config.toml
model = "class-conditioned image diffusion model"
dataset = "Sentinel-2 satellite tiles (TerraMesh)"
train_examples = 72500
image_size = 48
horizontal_flip = true
conditioning = "class"
arch = "uvit"
objective = "v"
cond_dim = 128
targets = ["main land cover"]
num_classes = 9
cond_dropout = 0.1
norm = "layernorm"
norm_position = "pre"
activation = "relu"
mlp_ratio = 2
head_dim = 32
fused_qkv = false
qk_norm = false
parallel_block = false
inner_norm = false
patch_size = [4, 4]
layers = 6
width = 384
positions = "learned"
init = "orthogonal"
residual_init = "zero_last"
optimizer = "soap"
beta2 = 0.99
lr = 0.0025
beta1 = 0.9
shampoo_beta = 0.95
eps = 1e-08
precondition_frequency = 50
max_precond_dim = 1024
one_sided = false
adamw_lr_other_params = 0.00079
grad_clip = 3.0
steps = 13500
batch_size = 256
epochs = 47.7
lr_schedule = "step"
warmup_steps = 270
weight_decay = 0.05
adamw_weight_decay_other_params = 0
Rows from block 2 of a small class-conditioned image diffusion model, named by matrix and row number. Rows with one number belong to one neuron. Each number is 50 + 10 x the weight over its row's rms, rounded and kept within 0 to 99. All counts start at 0.
After each neuron's rows are labels from the 100 images, of 14848 (inputs lightly noised), where the neuron reaches its highest value: "place" is the part of the image that holds the peak. Only what is clearly more common there than usual is listed. The data: Sentinel-2 satellite tiles (TerraMesh). In brackets: how many of the 100.
# fc1: MLP up (model.blocks.2.mlp.fc1.weight, 768x384), inputs 128-255
# fc2: MLP down (model.blocks.2.mlp.fc2.weight, 384x768, transposed), outputs 128-255

fc1.723:31 45 40 37 41 46 67 34 44 48 51 55 28 57 37 41 55 57 44 46 50 57 60 53 54 39 55 57 66 54 61 58 33 54 55 62 54 37 47 56 51 40 38 48 47 67 49 65 55 79 43 49 50 43 48 51 40 41 45 64 57 43 58 46 48 48 66 54 48 38 44 50 41 50 43 41 57 63 39 53 44 49 57 48 55 35 42 51 57 55 62 44 23 47 36 59 46 44 53 55 53 57 47 42 38 62 58 57 52 46 34 37 60 64 53 42 73 27 55 47 41 58 40 48 41 42 59 58
fc2.723:39 56 46 57 67 57 40 53 51 38 58 39 51 59 47 67 51 45 74 66 53 37 45 61 54 41 48 43 42 32 58 44 71 30 52 50 47 62 54 48 47 67 53 72 60 52 57 47 40 35 37 34 53 66 49 46 60 52 62 27 39 64 44 45 48 52 41 63 52 58 37 54 52 46 65 59 37 43 48 43 77 54 47 57 58 58 46 41 44 37 58 61 63 59 70 39 34 40 45 43 36 49 50 56 47 44 35 41 70 62 52 53 42 43 49 47 28 53 23 52 59 58 53 46 50 53 50 26
place: top left (33)

fc1.152:42 47 62 44 44 43 51 34 52 40 43 48 60 27 43 51 57 55 30 60 39 42 67 32 44 21 37 40 28 35 50 45 44 70 50 63 48 66 55 48 43 48 51 27 48 60 64 55 50 51 48 70 35 51 45 67 51 52 42 46 47 58 46 63 40 47 53 29 51 69 74 51 61 64 59 35 54 46 57 43 45 48 38 44 46 35 41 68 62 56 47 53 46 53 45 31 52 62 63 43 58 46 65 37 45 52 51 59 21 43 52 51 43 63 52 61 50 51 48 72 48 26 44 48 42 44 47 40
fc2.152:48 54 42 46 41 58 34 47 60 39 64 30 44 59 63 48 43 59 36 41 56 62 55 62 45 63 58 41 49 68 58 57 57 31 39 49 68 38 52 56 51 50 56 40 45 39 56 52 52 53 59 23 43 43 57 37 48 54 38 59 60 52 56 48 55 56 58 63 47 71 45 36 46 35 47 41 59 57 57 25 56 51 57 64 53 72 45 44 42 60 42 59 57 48 59 27 54 51 48 53 44 54 60 54 59 46 65 42 69 56 44 44 62 48 56 59 45 60 49 39 65 47 56 58 64 54 38 50
place: bottom right (87)

fc1.234:62 46 60 51 41 56 46 56 54 48 53 59 63 43 34 44 48 48 62 24 46 40 39 48 48 45 57 56 69 72 58 62 58 43 49 47 29 61 48 41 37 31 50 44 51 43 56 47 53 51 43 51 64 57 48 50 51 45 49 46 29 56 43 56 54 47 55 42 38 55 41 60 62 53 69 65 43 54 43 56 52 76 43 56 47 65 61 57 46 52 51 45 67 62 62 58 54 61 57 46 39 56 35 34 52 50 60 53 57 25 55 64 53 44 44 50 52 44 58 52 41 45 69 64 49 43 39 59
fc2.234:50 45 76 50 40 47 45 50 51 52 55 70 52 55 49 36 42 54 55 48 38 36 51 29 69 55 38 49 57 69 54 68 40 37 57 53 48 39 53 63 68 24 51 41 52 46 47 51 56 38 43 42 52 55 50 44 50 48 67 39 61 56 55 48 33 42 65 48 42 39 60 51 45 40 35 53 49 56 51 66 50 60 59 61 49 59 55 48 40 60 61 67 49 65 51 54 67 49 54 49 70 61 46 41 39 60 49 56 50 40 52 35 54 57 41 54 50 65 57 60 53 49 50 41 72 57 65 60
place: middle left (100)

fc1.319:60 54 43 44 38 58 35 45 64 61 44 41 55 29 35 51 41 50 44 45 44 35 48 51 53 48 51 37 63 45 67 52 47 43 56 48 49 63 51 35 46 75 35 43 52 48 56 58 48 47 42 44 44 37 61 49 48 32 56 60 40 73 56 49 60 26 43 63 46 49 35 65 42 55 35 55 40 55 40 43 58 42 38 48 36 44 61 60 42 33 60 55 56 57 65 47 58 36 54 46 50 45 45 28 65 63 62 51 52 52 46 47 54 33 61 54 49 43 51 44 57 42 48 41 60 48 33 47
fc2.319:49 54 54 53 64 48 72 44 39 35 50 51 45 52 41 55 43 64 52 56 42 37 49 59 44 57 65 56 28 71 50 37 57 56 49 38 32 42 45 48 49 42 50 61 61 44 57 45 55 31 59 49 38 57 63 53 47 58 48 47 60 44 43 60 51 62 62 37 48 54 87 58 47 59 47 34 55 35 48 61 43 54 63 49 59 48 51 38 46 69 52 48 33 66 41 57 43 69 65 53 46 51 56 45 61 43 52 58 48 46 52 40 52 47 33 52 46 73 45 58 36 40 57 65 32 47 62 30
place: bottom left (72)

fc1.487:56 54 47 38 34 41 57 52 34 38 53 42 58 59 24 33 74 46 53 53 50 33 70 49 53 58 55 50 42 53 34 52 52 41 32 52 47 31 44 61 62 37 59 46 43 51 40 43 59 56 25 54 58 46 45 43 47 40 45 64 54 73 36 64 55 37 64 61 37 42 49 50 42 71 40 58 46 46 50 66 52 46 49 55 59 45 44 49 60 42 67 48 48 53 45 54 49 56 43 37 53 42 66 82 31 65 41 55 46 38 48 50 49 40 52 64 38 67 62 63 64 40 37 72 32 40 39 60
fc2.487:63 41 44 56 57 52 34 60 36 46 35 44 55 44 46 65 29 50 47 52 54 57 46 52 46 39 37 56 34 54 70 45 51 57 58 49 54 68 47 40 43 45 43 43 56 45 40 60 50 47 59 44 40 45 57 55 49 44 49 59 58 37 57 68 57 62 51 47 50 59 59 41 49 41 69 48 55 46 61 38 55 56 44 52 50 66 58 54 51 47 39 70 37 58 32 61 39 49 50 49 50 58 51 34 56 34 59 46 44 37 39 39 48 37 44 47 48 45 42 51 31 55 38 48 59 60 36 52
place: top left (87)

fc1.316:45 51 33 56 55 51 46 69 49 63 56 47 48 57 51 44 48 57 52 66 66 71 49 47 38 51 35 43 49 34 36 50 41 47 45 63 55 35 40 63 56 51 60 43 67 47 46 59 63 44 34 51 36 54 39 44 54 43 37 56 57 45 36 51 41 50 39 47 55 50 40 33 49 63 61 43 53 39 62 30 64 47 52 41 51 66 29 47 63 47 60 45 38 56 40 33 57 39 23 47 48 57 63 64 46 52 42 37 61 57 35 48 32 37 57 61 62 64 52 49 50 75 45 56 50 49 40 49
fc2.316:64 52 56 50 52 56 47 33 45 55 55 48 47 65 62 43 54 61 47 52 35 44 54 56 33 48 74 46 45 62 50 46 70 58 28 45 56 57 48 48 62 63 46 38 50 37 53 55 58 41 52 44 46 47 53 56 30 56 56 61 48 37 58 55 45 59 56 43 41 44 53 59 48 60 47 40 45 54 51 65 41 55 64 70 45 53 49 37 33 67 26 46 56 63 63 48 51 60 71 45 57 51 41 56 41 49 46 31 49 45 44 47 58 60 43 46 45 58 65 48 48 36 55 42 51 37 53 41
place: middle left (96)

fc1.496:52 53 45 57 54 45 50 43 39 65 53 56 35 57 44 38 54 59 35 60 62 59 40 47 34 45 56 57 45 63 34 50 38 41 50 60 41 40 53 56 62 65 41 38 70 63 48 54 51 36 34 57 40 39 46 55 54 40 24 42 52 54 40 41 48 52 53 51 35 47 55 54 49 52 55 48 50 41 54 53 42 57 53 32 48 56 45 52 44 57 56 33 30 63 53 43 30 41 36 42 59 36 44 70 47 29 64 43 52 43 47 51 28 41 53 47 61 45 67 56 41 63 60 67 60 47 39 35
fc2.496:49 55 80 56 56 44 47 73 56 54 41 52 34 74 61 43 33 57 43 54 42 56 55 38 65 45 56 49 47 66 52 62 47 51 47 55 66 57 51 47 73 28 41 37 64 36 42 66 62 49 46 32 40 74 46 60 45 60 66 47 61 35 56 43 44 39 52 47 33 53 57 53 60 44 69 41 47 55 49 57 59 36 44 49 66 53 43 47 41 81 60 40 38 57 31 57 68 36 47 48 65 57 47 50 47 45 49 43 56 51 36 43 66 43 49 35 48 53 37 55 49 61 58 45 68 53 53 44
place: middle left (99)

fc1.480:58 73 51 55 47 41 44 41 51 41 57 41 23 56 66 45 60 53 52 51 52 37 62 50 37 29 36 59 61 54 59 50 43 54 54 58 62 41 38 56 49 52 48 36 53 59 61 47 66 66 39 43 51 62 27 45 40 57 67 43 59 41 62 47 48 17 53 39 53 32 66 44 40 56 53 38 43 62 40 55 33 51 56 39 55 57 46 28 52 59 65 32 40 47 33 61 59 53 21 30 59 60 41 42 44 47 58 62 58 45 49 36 40 47 40 59 64 54 67 40 39 45 50 57 55 58 55 76
fc2.480:42 46 45 47 55 43 52 44 60 54 43 56 54 56 55 37 22 51 55 38 47 68 41 78 65 38 55 42 47 43 40 36 58 40 63 36 60 67 54 55 44 32 72 55 38 45 47 40 48 58 68 64 55 72 64 59 45 51 53 52 48 37 52 43 39 72 42 57 51 57 50 51 48 51 61 65 54 48 57 46 51 63 57 46 45 51 45 53 47 63 47 38 32 51 49 53 58 42 51 57 59 56 69 61 46 48 41 52 44 62 55 45 55 55 80 39 46 51 49 39 45 49 50 52 71 38 51 46
place: bottom right (27)

fc1.277:43 46 43 40 60 45 57 37 47 50 68 54 69 46 45 39 43 57 58 42 61 49 53 48 51 60 25 68 50 67 50 59 57 45 53 72 58 63 38 32 36 44 36 57 46 38 46 68 66 39 61 55 49 35 57 57 53 39 63 36 56 50 47 57 54 69 44 51 42 41 50 56 42 67 63 34 51 41 54 47 39 46 38 54 45 44 50 39 35 59 45 24 43 35 52 44 38 33 60 57 46 57 47 46 37 61 42 46 47 54 37 56 50 62 48 58 63 46 68 57 42 46 61 58 36 43 45 61
fc2.277:60 37 62 66 42 52 39 55 49 51 48 48 38 54 62 59 43 40 53 53 54 38 54 39 30 57 70 58 43 64 61 51 56 57 57 59 63 51 43 50 60 41 47 47 61 62 58 49 55 65 62 56 63 38 52 46 36 52 58 53 47 55 62 53 46 42 47 36 53 53 47 43 49 37 46 59 50 36 73 40 43 59 66 63 36 61 50 59 44 54 57 74 57 37 48 42 54 53 55 31 51 31 54 51 63 64 42 35 46 44 54 50 32 46 65 37 37 56 36 58 43 56 56 56 25 41 45 27
place: bottom right (29)

fc1.355:52 52 50 65 62 43 56 58 58 40 52 54 33 48 53 50 40 51 49 45 72 47 57 55 44 59 45 42 54 51 51 45 33 50 55 54 58 59 34 33 40 44 36 45 45 46 54 54 44 53 54 52 75 39 36 49 50 50 40 53 28 34 48 53 54 53 61 48 49 35 58 38 46 50 28 53 51 48 51 64 51 47 31 47 36 31 45 41 49 34 37 41 52 63 43 48 38 57 48 48 46 51 51 38 59 57 57 50 38 35 36 51 57 57 45 42 49 33 50 51 61 53 51 43 44 30 31 48
fc2.355:63 54 50 31 45 46 47 40 33 68 36 62 53 58 38 45 54 44 52 37 51 44 44 50 60 59 43 66 51 62 59 45 35 51 42 49 48 41 50 65 42 41 58 50 41 50 56 49 57 43 41 50 38 39 46 62 57 43 76 45 52 61 42 51 40 41 34 35 48 58 31 53 47 40 60 49 56 47 55 50 33 40 59 48 59 47 54 35 39 63 71 56 59 45 67 50 37 44 49 38 39 33 46 58 44 33 54 72 47 73 71 43 44 45 52 44 54 52 37 45 40 48 53 40 28 44 70 54
place: bottom left (27)

fc1.78:44 51 32 37 37 63 52 37 56 78 50 55 50 37 66 67 57 51 40 41 50 50 51 47 40 50 44 49 36 39 52 51 49 50 42 53 42 42 44 54 58 58 50 63 43 51 52 39 24 56 51 57 54 53 49 41 48 65 54 49 49 48 57 68 38 23 66 48 54 33 56 46 63 65 52 34 73 38 49 59 57 51 26 46 55 43 40 47 54 30 48 44 48 64 49 43 49 42 39 48 47 61 51 54 50 34 48 44 43 44 50 47 46 37 49 41 25 40 58 53 51 45 60 61 59 61 61 56
fc2.78:56 58 62 76 45 52 49 49 49 41 52 46 48 47 47 57 43 44 74 54 45 42 56 50 52 53 64 49 46 52 42 48 60 35 55 66 58 50 32 60 57 65 45 45 48 52 56 37 69 52 44 27 42 43 53 63 37 42 52 41 59 47 52 40 35 47 67 37 41 49 43 65 35 48 52 53 35 47 45 52 53 55 52 57 56 51 47 39 34 50 68 58 42 49 55 70 40 52 40 32 40 50 57 37 64 35 42 57 49 26 56 42 34 52 60 34 33 50 48 46 41 49 42 51 43 64 58 50
place: bottom right (30)

fc1.739:43 50 65 47 47 37 37 39 42 58 52 43 56 47 30 49 39 50 47 32 50 51 44 48 64 36 63 53 48 39 53 65 47 65 44 57 50 39 29 47 67 41 56 59 45 48 55 44 60 44 38 47 66 52 37 58 63 62 52 53 47 37 35 52 52 63 59 55 40 54 39 44 66 63 32 51 58 68 46 50 57 54 54 49 74 62 49 55 63 41 36 56 47 66 47 30 42 43 67 50 52 66 46 53 50 66 64 64 41 55 49 54 54 72 47 56 40 47 72 46 41 54 24 56 44 44 45 45
fc2.739:57 55 32 59 29 58 58 52 63 54 41 72 54 45 62 58 48 67 62 61 58 45 58 53 46 67 47 40 54 65 49 36 44 42 63 66 52 71 45 66 43 47 53 44 52 50 51 66 40 61 53 42 63 57 63 56 49 36 58 50 46 50 64 47 47 43 35 32 64 42 65 49 45 31 49 55 47 41 47 30 45 48 57 36 46 48 52 35 46 69 75 43 46 47 55 57 83 34 43 52 56 52 65 44 67 49 37 42 49 34 61 50 46 27 47 57 55 43 57 69 47 49 82 49 43 46 47 50
place: top left (30)

fc1.261:42 54 45 68 38 60 24 45 28 50 68 51 47 57 42 32 39 67 54 48 51 40 54 55 56 56 36 51 53 57 50 59 45 53 48 54 39 46 58 39 58 43 49 43 48 52 44 53 55 36 35 55 46 27 48 54 47 31 51 63 68 43 53 49 55 34 56 46 43 46 39 50 42 64 64 53 69 48 45 81 61 51 22 57 65 65 54 49 56 44 65 58 36 59 64 61 34 42 31 45 47 42 50 62 42 56 55 61 55 40 47 41 52 44 40 58 35 61 70 45 42 40 57 65 35 46 43 57
fc2.261:69 37 65 36 44 56 46 58 33 60 37 52 41 66 43 50 51 42 44 51 47 49 58 60 56 45 51 54 40 51 51 53 55 62 35 33 53 49 57 65 66 48 46 35 46 43 49 64 48 59 55 54 42 55 47 44 42 49 59 53 46 57 43 71 36 58 44 44 72 40 49 53 39 59 68 74 39 61 55 50 44 49 39 56 60 43 58 55 53 56 46 52 36 46 48 56 49 53 52 31 47 42 58 41 55 37 51 44 39 30 61 59 55 46 56 64 51 54 46 69 42 70 49 53 59 70 34 35
place: bottom left (88)

fc1.761:49 61 43 44 39 53 46 36 60 61 48 68 35 36 48 46 60 62 31 61 48 38 62 49 38 36 54 60 49 58 52 39 58 48 67 53 56 59 49 37 64 43 44 57 56 55 71 50 42 44 60 79 43 52 35 42 53 50 39 42 51 61 67 67 43 58 49 51 37 54 52 57 63 56 67 48 28 60 57 55 36 63 42 63 55 43 52 43 36 56 60 36 63 57 74 63 50 57 68 55 32 57 70 58 58 52 60 52 63 58 47 45 68 49 43 43 48 32 47 44 52 33 45 45 39 52 51 42
fc2.761:44 53 47 39 43 44 50 57 52 54 52 42 63 68 35 50 42 37 42 61 54 67 47 51 46 56 39 48 40 34 46 59 44 52 25 76 58 48 49 52 49 79 40 47 49 63 47 53 43 68 43 48 51 70 54 64 49 54 49 41 57 50 62 72 42 40 24 39 35 61 46 44 69 45 49 45 58 47 61 31 59 54 40 33 63 58 26 50 51 39 53 43 44 60 42 47 41 54 36 57 46 37 50 76 46 44 40 30 51 60 48 38 55 41 63 40 47 60 54 58 50 73 44 38 42 60 53 39
place: middle right (57); bottom right (43)

fc1.449:52 47 47 53 42 41 47 54 53 62 54 51 41 63 53 59 45 51 50 64 52 85 43 63 33 40 38 63 44 36 30 55 32 43 43 59 66 51 64 62 48 46 41 51 65 51 49 53 48 55 39 54 48 55 62 45 69 26 43 51 58 43 46 34 40 46 50 60 44 36 47 37 46 47 53 64 60 52 71 47 50 52 53 44 41 61 35 69 53 39 50 45 51 50 40 42 67 57 43 43 54 50 48 59 59 42 50 37 56 54 48 42 45 53 54 53 43 45 58 64 46 72 45 49 54 67 47 47
fc2.449:58 63 56 47 55 49 56 43 60 62 68 43 41 70 70 33 49 56 36 58 42 44 65 46 42 46 61 51 43 54 47 42 74 50 47 64 44 57 33 47 54 53 50 53 53 55 52 57 62 36 46 34 51 50 41 56 39 60 29 48 59 37 63 65 38 48 51 42 14 50 37 64 61 57 37 32 39 46 52 69 50 61 58 61 53 55 45 36 40 74 41 55 46 68 62 52 41 59 60 54 56 45 47 62 43 59 45 43 49 52 56 48 59 57 46 32 47 65 45 52 56 53 62 56 46 49 55 39
place: middle left (98)

fc1.154:51 50 47 16 49 50 34 47 48 61 60 52 56 64 56 54 52 59 39 60 29 62 42 28 49 47 58 60 47 43 32 39 61 48 49 67 55 65 63 51 58 45 66 36 31 43 58 55 53 43 37 41 49 31 59 60 64 44 52 43 45 42 49 46 58 60 55 47 45 48 44 51 64 75 45 39 52 63 31 24 53 53 53 29 43 36 55 48 47 52 65 47 46 59 62 50 62 56 45 44 47 64 45 53 58 40 55 37 63 46 57 48 42 58 59 64 50 34 40 40 48 53 37 42 52 54 48 35
fc2.154:52 55 44 71 46 51 41 38 43 32 45 47 43 44 52 60 59 49 64 38 66 52 49 64 63 30 47 44 66 58 55 45 43 49 62 30 47 70 53 53 40 57 35 43 58 48 38 37 44 56 63 50 54 62 42 51 53 40 35 62 58 49 51 62 56 53 51 66 46 49 42 44 53 52 53 63 50 55 67 65 51 48 54 45 54 68 57 45 54 57 44 36 55 41 49 38 41 42 41 55 54 48 52 62 57 54 52 65 40 62 37 53 39 65 47 41 53 47 47 40 49 51 56 68 65 54 58 56
place: bottom right (30)

fc1.627:60 55 42 44 59 41 67 34 49 61 50 20 65 56 42 62 57 40 38 49 40 38 58 45 46 38 32 54 48 50 55 45 41 48 51 35 65 38 48 40 41 64 56 46 54 62 34 50 62 47 48 64 46 45 52 45 38 55 45 50 54 53 54 49 65 37 50 58 52 54 55 56 47 55 31 46 55 28 38 41 49 39 33 44 54 47 41 72 45 40 43 49 37 64 47 44 58 46 50 53 43 35 44 50 61 40 50 64 35 58 32 47 48 49 55 40 55 46 49 46 41 25 40 50 39 43 62 32
fc2.627:55 45 46 43 44 53 21 40 54 41 37 38 36 63 69 39 56 43 54 47 54 40 44 47 33 46 66 36 26 53 47 38 60 57 30 39 49 56 65 46 53 73 67 57 40 40 62 52 69 45 48 42 53 36 50 44 34 50 56 46 39 53 75 47 41 52 56 38 54 65 62 55 38 53 43 38 56 45 59 54 25 52 64 56 34 49 49 35 48 54 37 56 55 59 66 49 53 48 73 68 49 53 53 43 48 46 38 49 42 49 50 41 58 52 50 56 33 55 58 49 45 52 56 56 60 53 51 54
place: bottom right (100)

fc1.144:52 47 54 59 44 53 67 63 50 39 49 36 53 60 27 62 61 49 48 50 60 43 58 45 53 49 32 62 41 58 54 54 48 64 57 48 53 48 66 56 40 69 39 56 55 53 52 54 54 50 45 55 51 52 47 40 51 37 40 56 57 50 50 41 57 54 42 44 50 53 50 57 55 39 57 62 63 51 49 48 61 50 58 35 44 39 51 42 57 36 51 61 52 34 53 51 70 75 46 31 41 59 48 70 59 55 41 65 61 44 63 51 36 43 34 35 53 39 42 42 47 54 49 55 44 53 42 42
fc2.144:48 54 56 47 59 33 60 36 40 50 58 55 49 49 48 35 65 35 52 48 65 59 48 65 67 47 60 32 52 42 51 61 56 63 57 47 41 45 50 27 38 37 49 65 50 57 62 40 38 38 48 35 56 50 51 47 55 51 72 37 32 52 52 60 46 47 46 53 45 52 53 55 47 51 69 48 47 45 62 68 41 67 34 50 54 54 52 52 36 44 53 59 52 58 59 37 45 31 59 47 47 58 44 59 39 47 58 47 51 57 41 46 41 69 56 54 42 45 49 43 58 60 59 49 59 37 54 55
place: bottom right (28)

fc1.39:51 65 50 57 41 38 57 44 60 82 64 67 38 51 62 53 34 36 52 48 58 72 54 53 48 56 68 51 51 53 43 47 63 55 65 54 59 55 50 48 55 47 47 60 63 39 59 44 53 56 54 55 54 46 62 39 49 60 47 45 45 37 38 50 51 50 54 46 50 52 46 51 66 50 42 24 46 41 53 57 58 43 55 57 48 55 44 48 40 50 54 54 53 38 49 58 46 60 72 67 67 68 43 58 60 42 47 47 51 58 33 55 60 60 61 30 48 43 36 36 69 62 47 55 61 51 50 46
fc2.39:48 30 52 50 29 46 55 54 49 40 32 43 48 51 38 45 52 51 47 34 29 31 38 53 80 48 27 45 56 49 56 61 47 37 63 56 35 51 44 50 31 39 50 44 50 65 46 45 44 58 44 44 47 39 37 48 54 66 69 47 49 78 57 58 45 57 62 52 56 40 51 68 58 36 48 61 41 56 45 60 62 34 37 58 35 38 54 48 51 41 47 65 54 30 52 59 42 44 50 39 43 59 51 29 48 51 40 69 48 52 67 50 53 38 48 55 46 56 71 69 39 51 41 55 54 60 46 56
place: centre (100)

fc1.217:56 58 54 39 60 52 49 54 56 48 44 48 24 37 58 53 43 57 44 58 67 55 63 39 65 62 58 49 50 48 48 47 40 40 34 40 31 38 51 41 51 39 34 46 51 47 71 50 56 45 58 46 48 50 39 62 57 54 53 50 46 64 44 63 46 52 53 42 60 36 40 38 31 67 82 53 56 58 44 58 46 49 51 62 56 55 46 43 63 59 52 49 57 39 55 64 53 46 56 43 52 54 56 35 45 51 67 58 61 43 46 57 43 57 26 49 48 43 50 55 76 60 47 67 55 34 31 69
fc2.217:43 37 62 57 45 49 49 54 65 40 36 34 57 51 34 55 41 30 55 43 67 44 38 45 60 61 32 54 57 53 49 51 62 54 53 53 53 59 46 62 46 48 42 45 40 57 44 64 40 42 60 49 47 48 46 44 46 50 53 52 64 50 31 47 39 44 46 49 50 61 68 38 52 32 39 63 48 47 54 27 57 57 61 50 56 47 32 44 51 48 38 62 37 48 53 30 46 50 43 55 50 54 60 60 62 39 56 35 43 55 48 45 47 56 53 44 43 62 62 52 32 51 44 42 57 46 43 40
place: top left (100)

fc1.450:41 45 53 49 41 53 36 42 62 37 68 58 39 55 66 53 56 53 38 44 40 79 39 37 45 44 60 64 57 63 57 55 52 53 40 60 47 56 44 24 56 45 34 51 60 50 52 47 51 39 44 47 56 32 15 73 57 46 63 50 52 46 49 38 57 53 47 64 59 56 38 45 66 69 56 77 68 72 43 54 62 67 40 51 45 48 44 53 56 66 55 34 49 60 63 65 53 44 31 52 58 48 35 76 40 45 43 44 52 36 46 62 60 62 52 59 44 62 44 51 61 64 50 53 39 45 45 62
fc2.450:36 45 59 62 62 42 65 45 33 53 30 49 49 52 37 43 37 40 76 53 51 32 41 64 61 46 50 37 50 53 48 49 56 56 61 47 40 55 52 78 57 33 51 48 55 51 69 53 46 58 40 47 43 52 74 36 48 39 36 56 44 55 42 57 45 64 38 48 43 66 45 62 44 63 45 34 44 31 63 39 51 32 51 54 46 51 47 42 49 51 46 38 45 45 41 45 39 59 48 44 50 41 52 28 59 55 46 66 53 59 62 49 43 48 49 49 44 35 54 47 55 64 59 50 55 52 45 26
place: middle left (72)

fc1.685:65 52 56 50 54 37 40 37 61 58 49 46 58 32 49 54 34 39 49 43 39 59 46 45 62 45 38 56 54 39 54 68 42 63 42 44 57 40 43 63 57 48 48 58 48 39 54 49 34 51 42 51 42 70 63 63 50 54 62 37 53 66 49 45 49 48 47 48 52 61 45 35 49 64 49 39 37 69 43 45 53 43 56 51 52 55 30 54 38 60 49 43 43 53 56 52 53 52 51 56 65 53 37 38 56 47 58 50 37 53 51 59 39 47 48 50 37 45 38 74 58 42 51 55 46 63 48 55
fc2.685:43 52 44 46 69 65 59 41 59 47 42 58 57 26 59 52 56 61 60 50 56 48 59 38 38 56 69 31 49 79 46 37 58 46 62 64 49 56 50 45 39 44 47 46 43 38 39 30 48 53 51 49 55 44 41 49 61 37 37 52 51 38 47 50 48 54 53 57 60 67 55 51 53 43 46 48 52 42 51 47 52 47 52 50 57 55 64 34 76 47 55 57 64 44 57 47 69 57 51 41 42 48 69 43 68 57 46 50 71 59 32 40 53 48 54 42 60 66 54 38 60 65 62 41 62 32 36 46
place: middle right (95)

fc1.201:43 64 55 56 43 54 48 41 78 50 67 79 51 36 63 60 44 53 72 37 43 68 37 47 57 50 59 54 63 44 51 61 54 40 52 61 51 52 52 55 44 34 46 48 61 43 51 51 57 47 54 54 69 46 39 46 50 51 60 47 49 47 45 50 31 66 44 57 50 55 37 50 61 50 48 50 47 75 69 38 66 69 54 68 46 62 44 45 38 59 43 41 76 46 76 49 50 50 34 58 42 68 45 61 35 52 34 47 47 55 63 58 45 65 43 59 63 49 45 63 44 49 47 42 42 52 67 58
fc2.201:42 43 30 52 50 45 72 51 54 53 45 52 61 61 43 64 36 36 52 42 56 54 51 36 50 49 30 46 67 44 41 54 54 63 38 54 45 60 49 68 44 42 40 57 34 44 43 66 20 45 57 64 54 66 52 64 51 60 37 49 48 21 40 52 58 47 58 61 45 43 39 32 64 36 46 48 26 28 62 53 56 71 54 42 48 43 56 59 60 45 43 43 50 62 43 45 55 64 44 34 57 35 56 50 55 59 42 35 64 61 48 51 65 60 68 50 64 51 43 47 69 46 43 38 48 53 56 44
place: centre (100)

fc1.156:42 44 60 45 37 47 42 65 50 50 42 49 55 58 46 48 45 58 70 38 40 56 46 55 49 58 40 47 58 42 40 61 65 64 43 42 28 47 47 57 52 37 63 54 49 34 57 67 59 45 32 33 56 40 31 48 48 38 58 58 65 60 46 60 59 50 74 46 50 52 71 42 39 58 52 60 51 60 32 69 65 67 52 50 51 46 66 52 60 57 61 62 55 54 57 50 54 47 37 30 59 51 35 46 45 58 51 64 45 40 48 62 38 52 44 76 47 56 53 49 51 40 56 53 56 37 42 68
fc2.156:58 59 68 56 55 49 39 58 44 60 39 52 39 52 40 58 46 44 46 59 66 52 50 39 68 52 38 50 52 44 53 52 34 36 63 48 50 53 66 64 51 42 50 36 45 41 36 52 53 52 64 65 34 58 70 46 48 44 59 63 53 48 32 50 28 52 22 53 58 51 39 64 62 32 79 61 48 51 52 52 47 33 38 50 41 56 48 49 58 32 48 50 45 56 23 55 47 62 38 45 48 55 68 48 65 53 43 44 53 47 65 60 51 31 53 51 58 55 42 53 40 57 49 54 45 62 51 39
place: top left (98)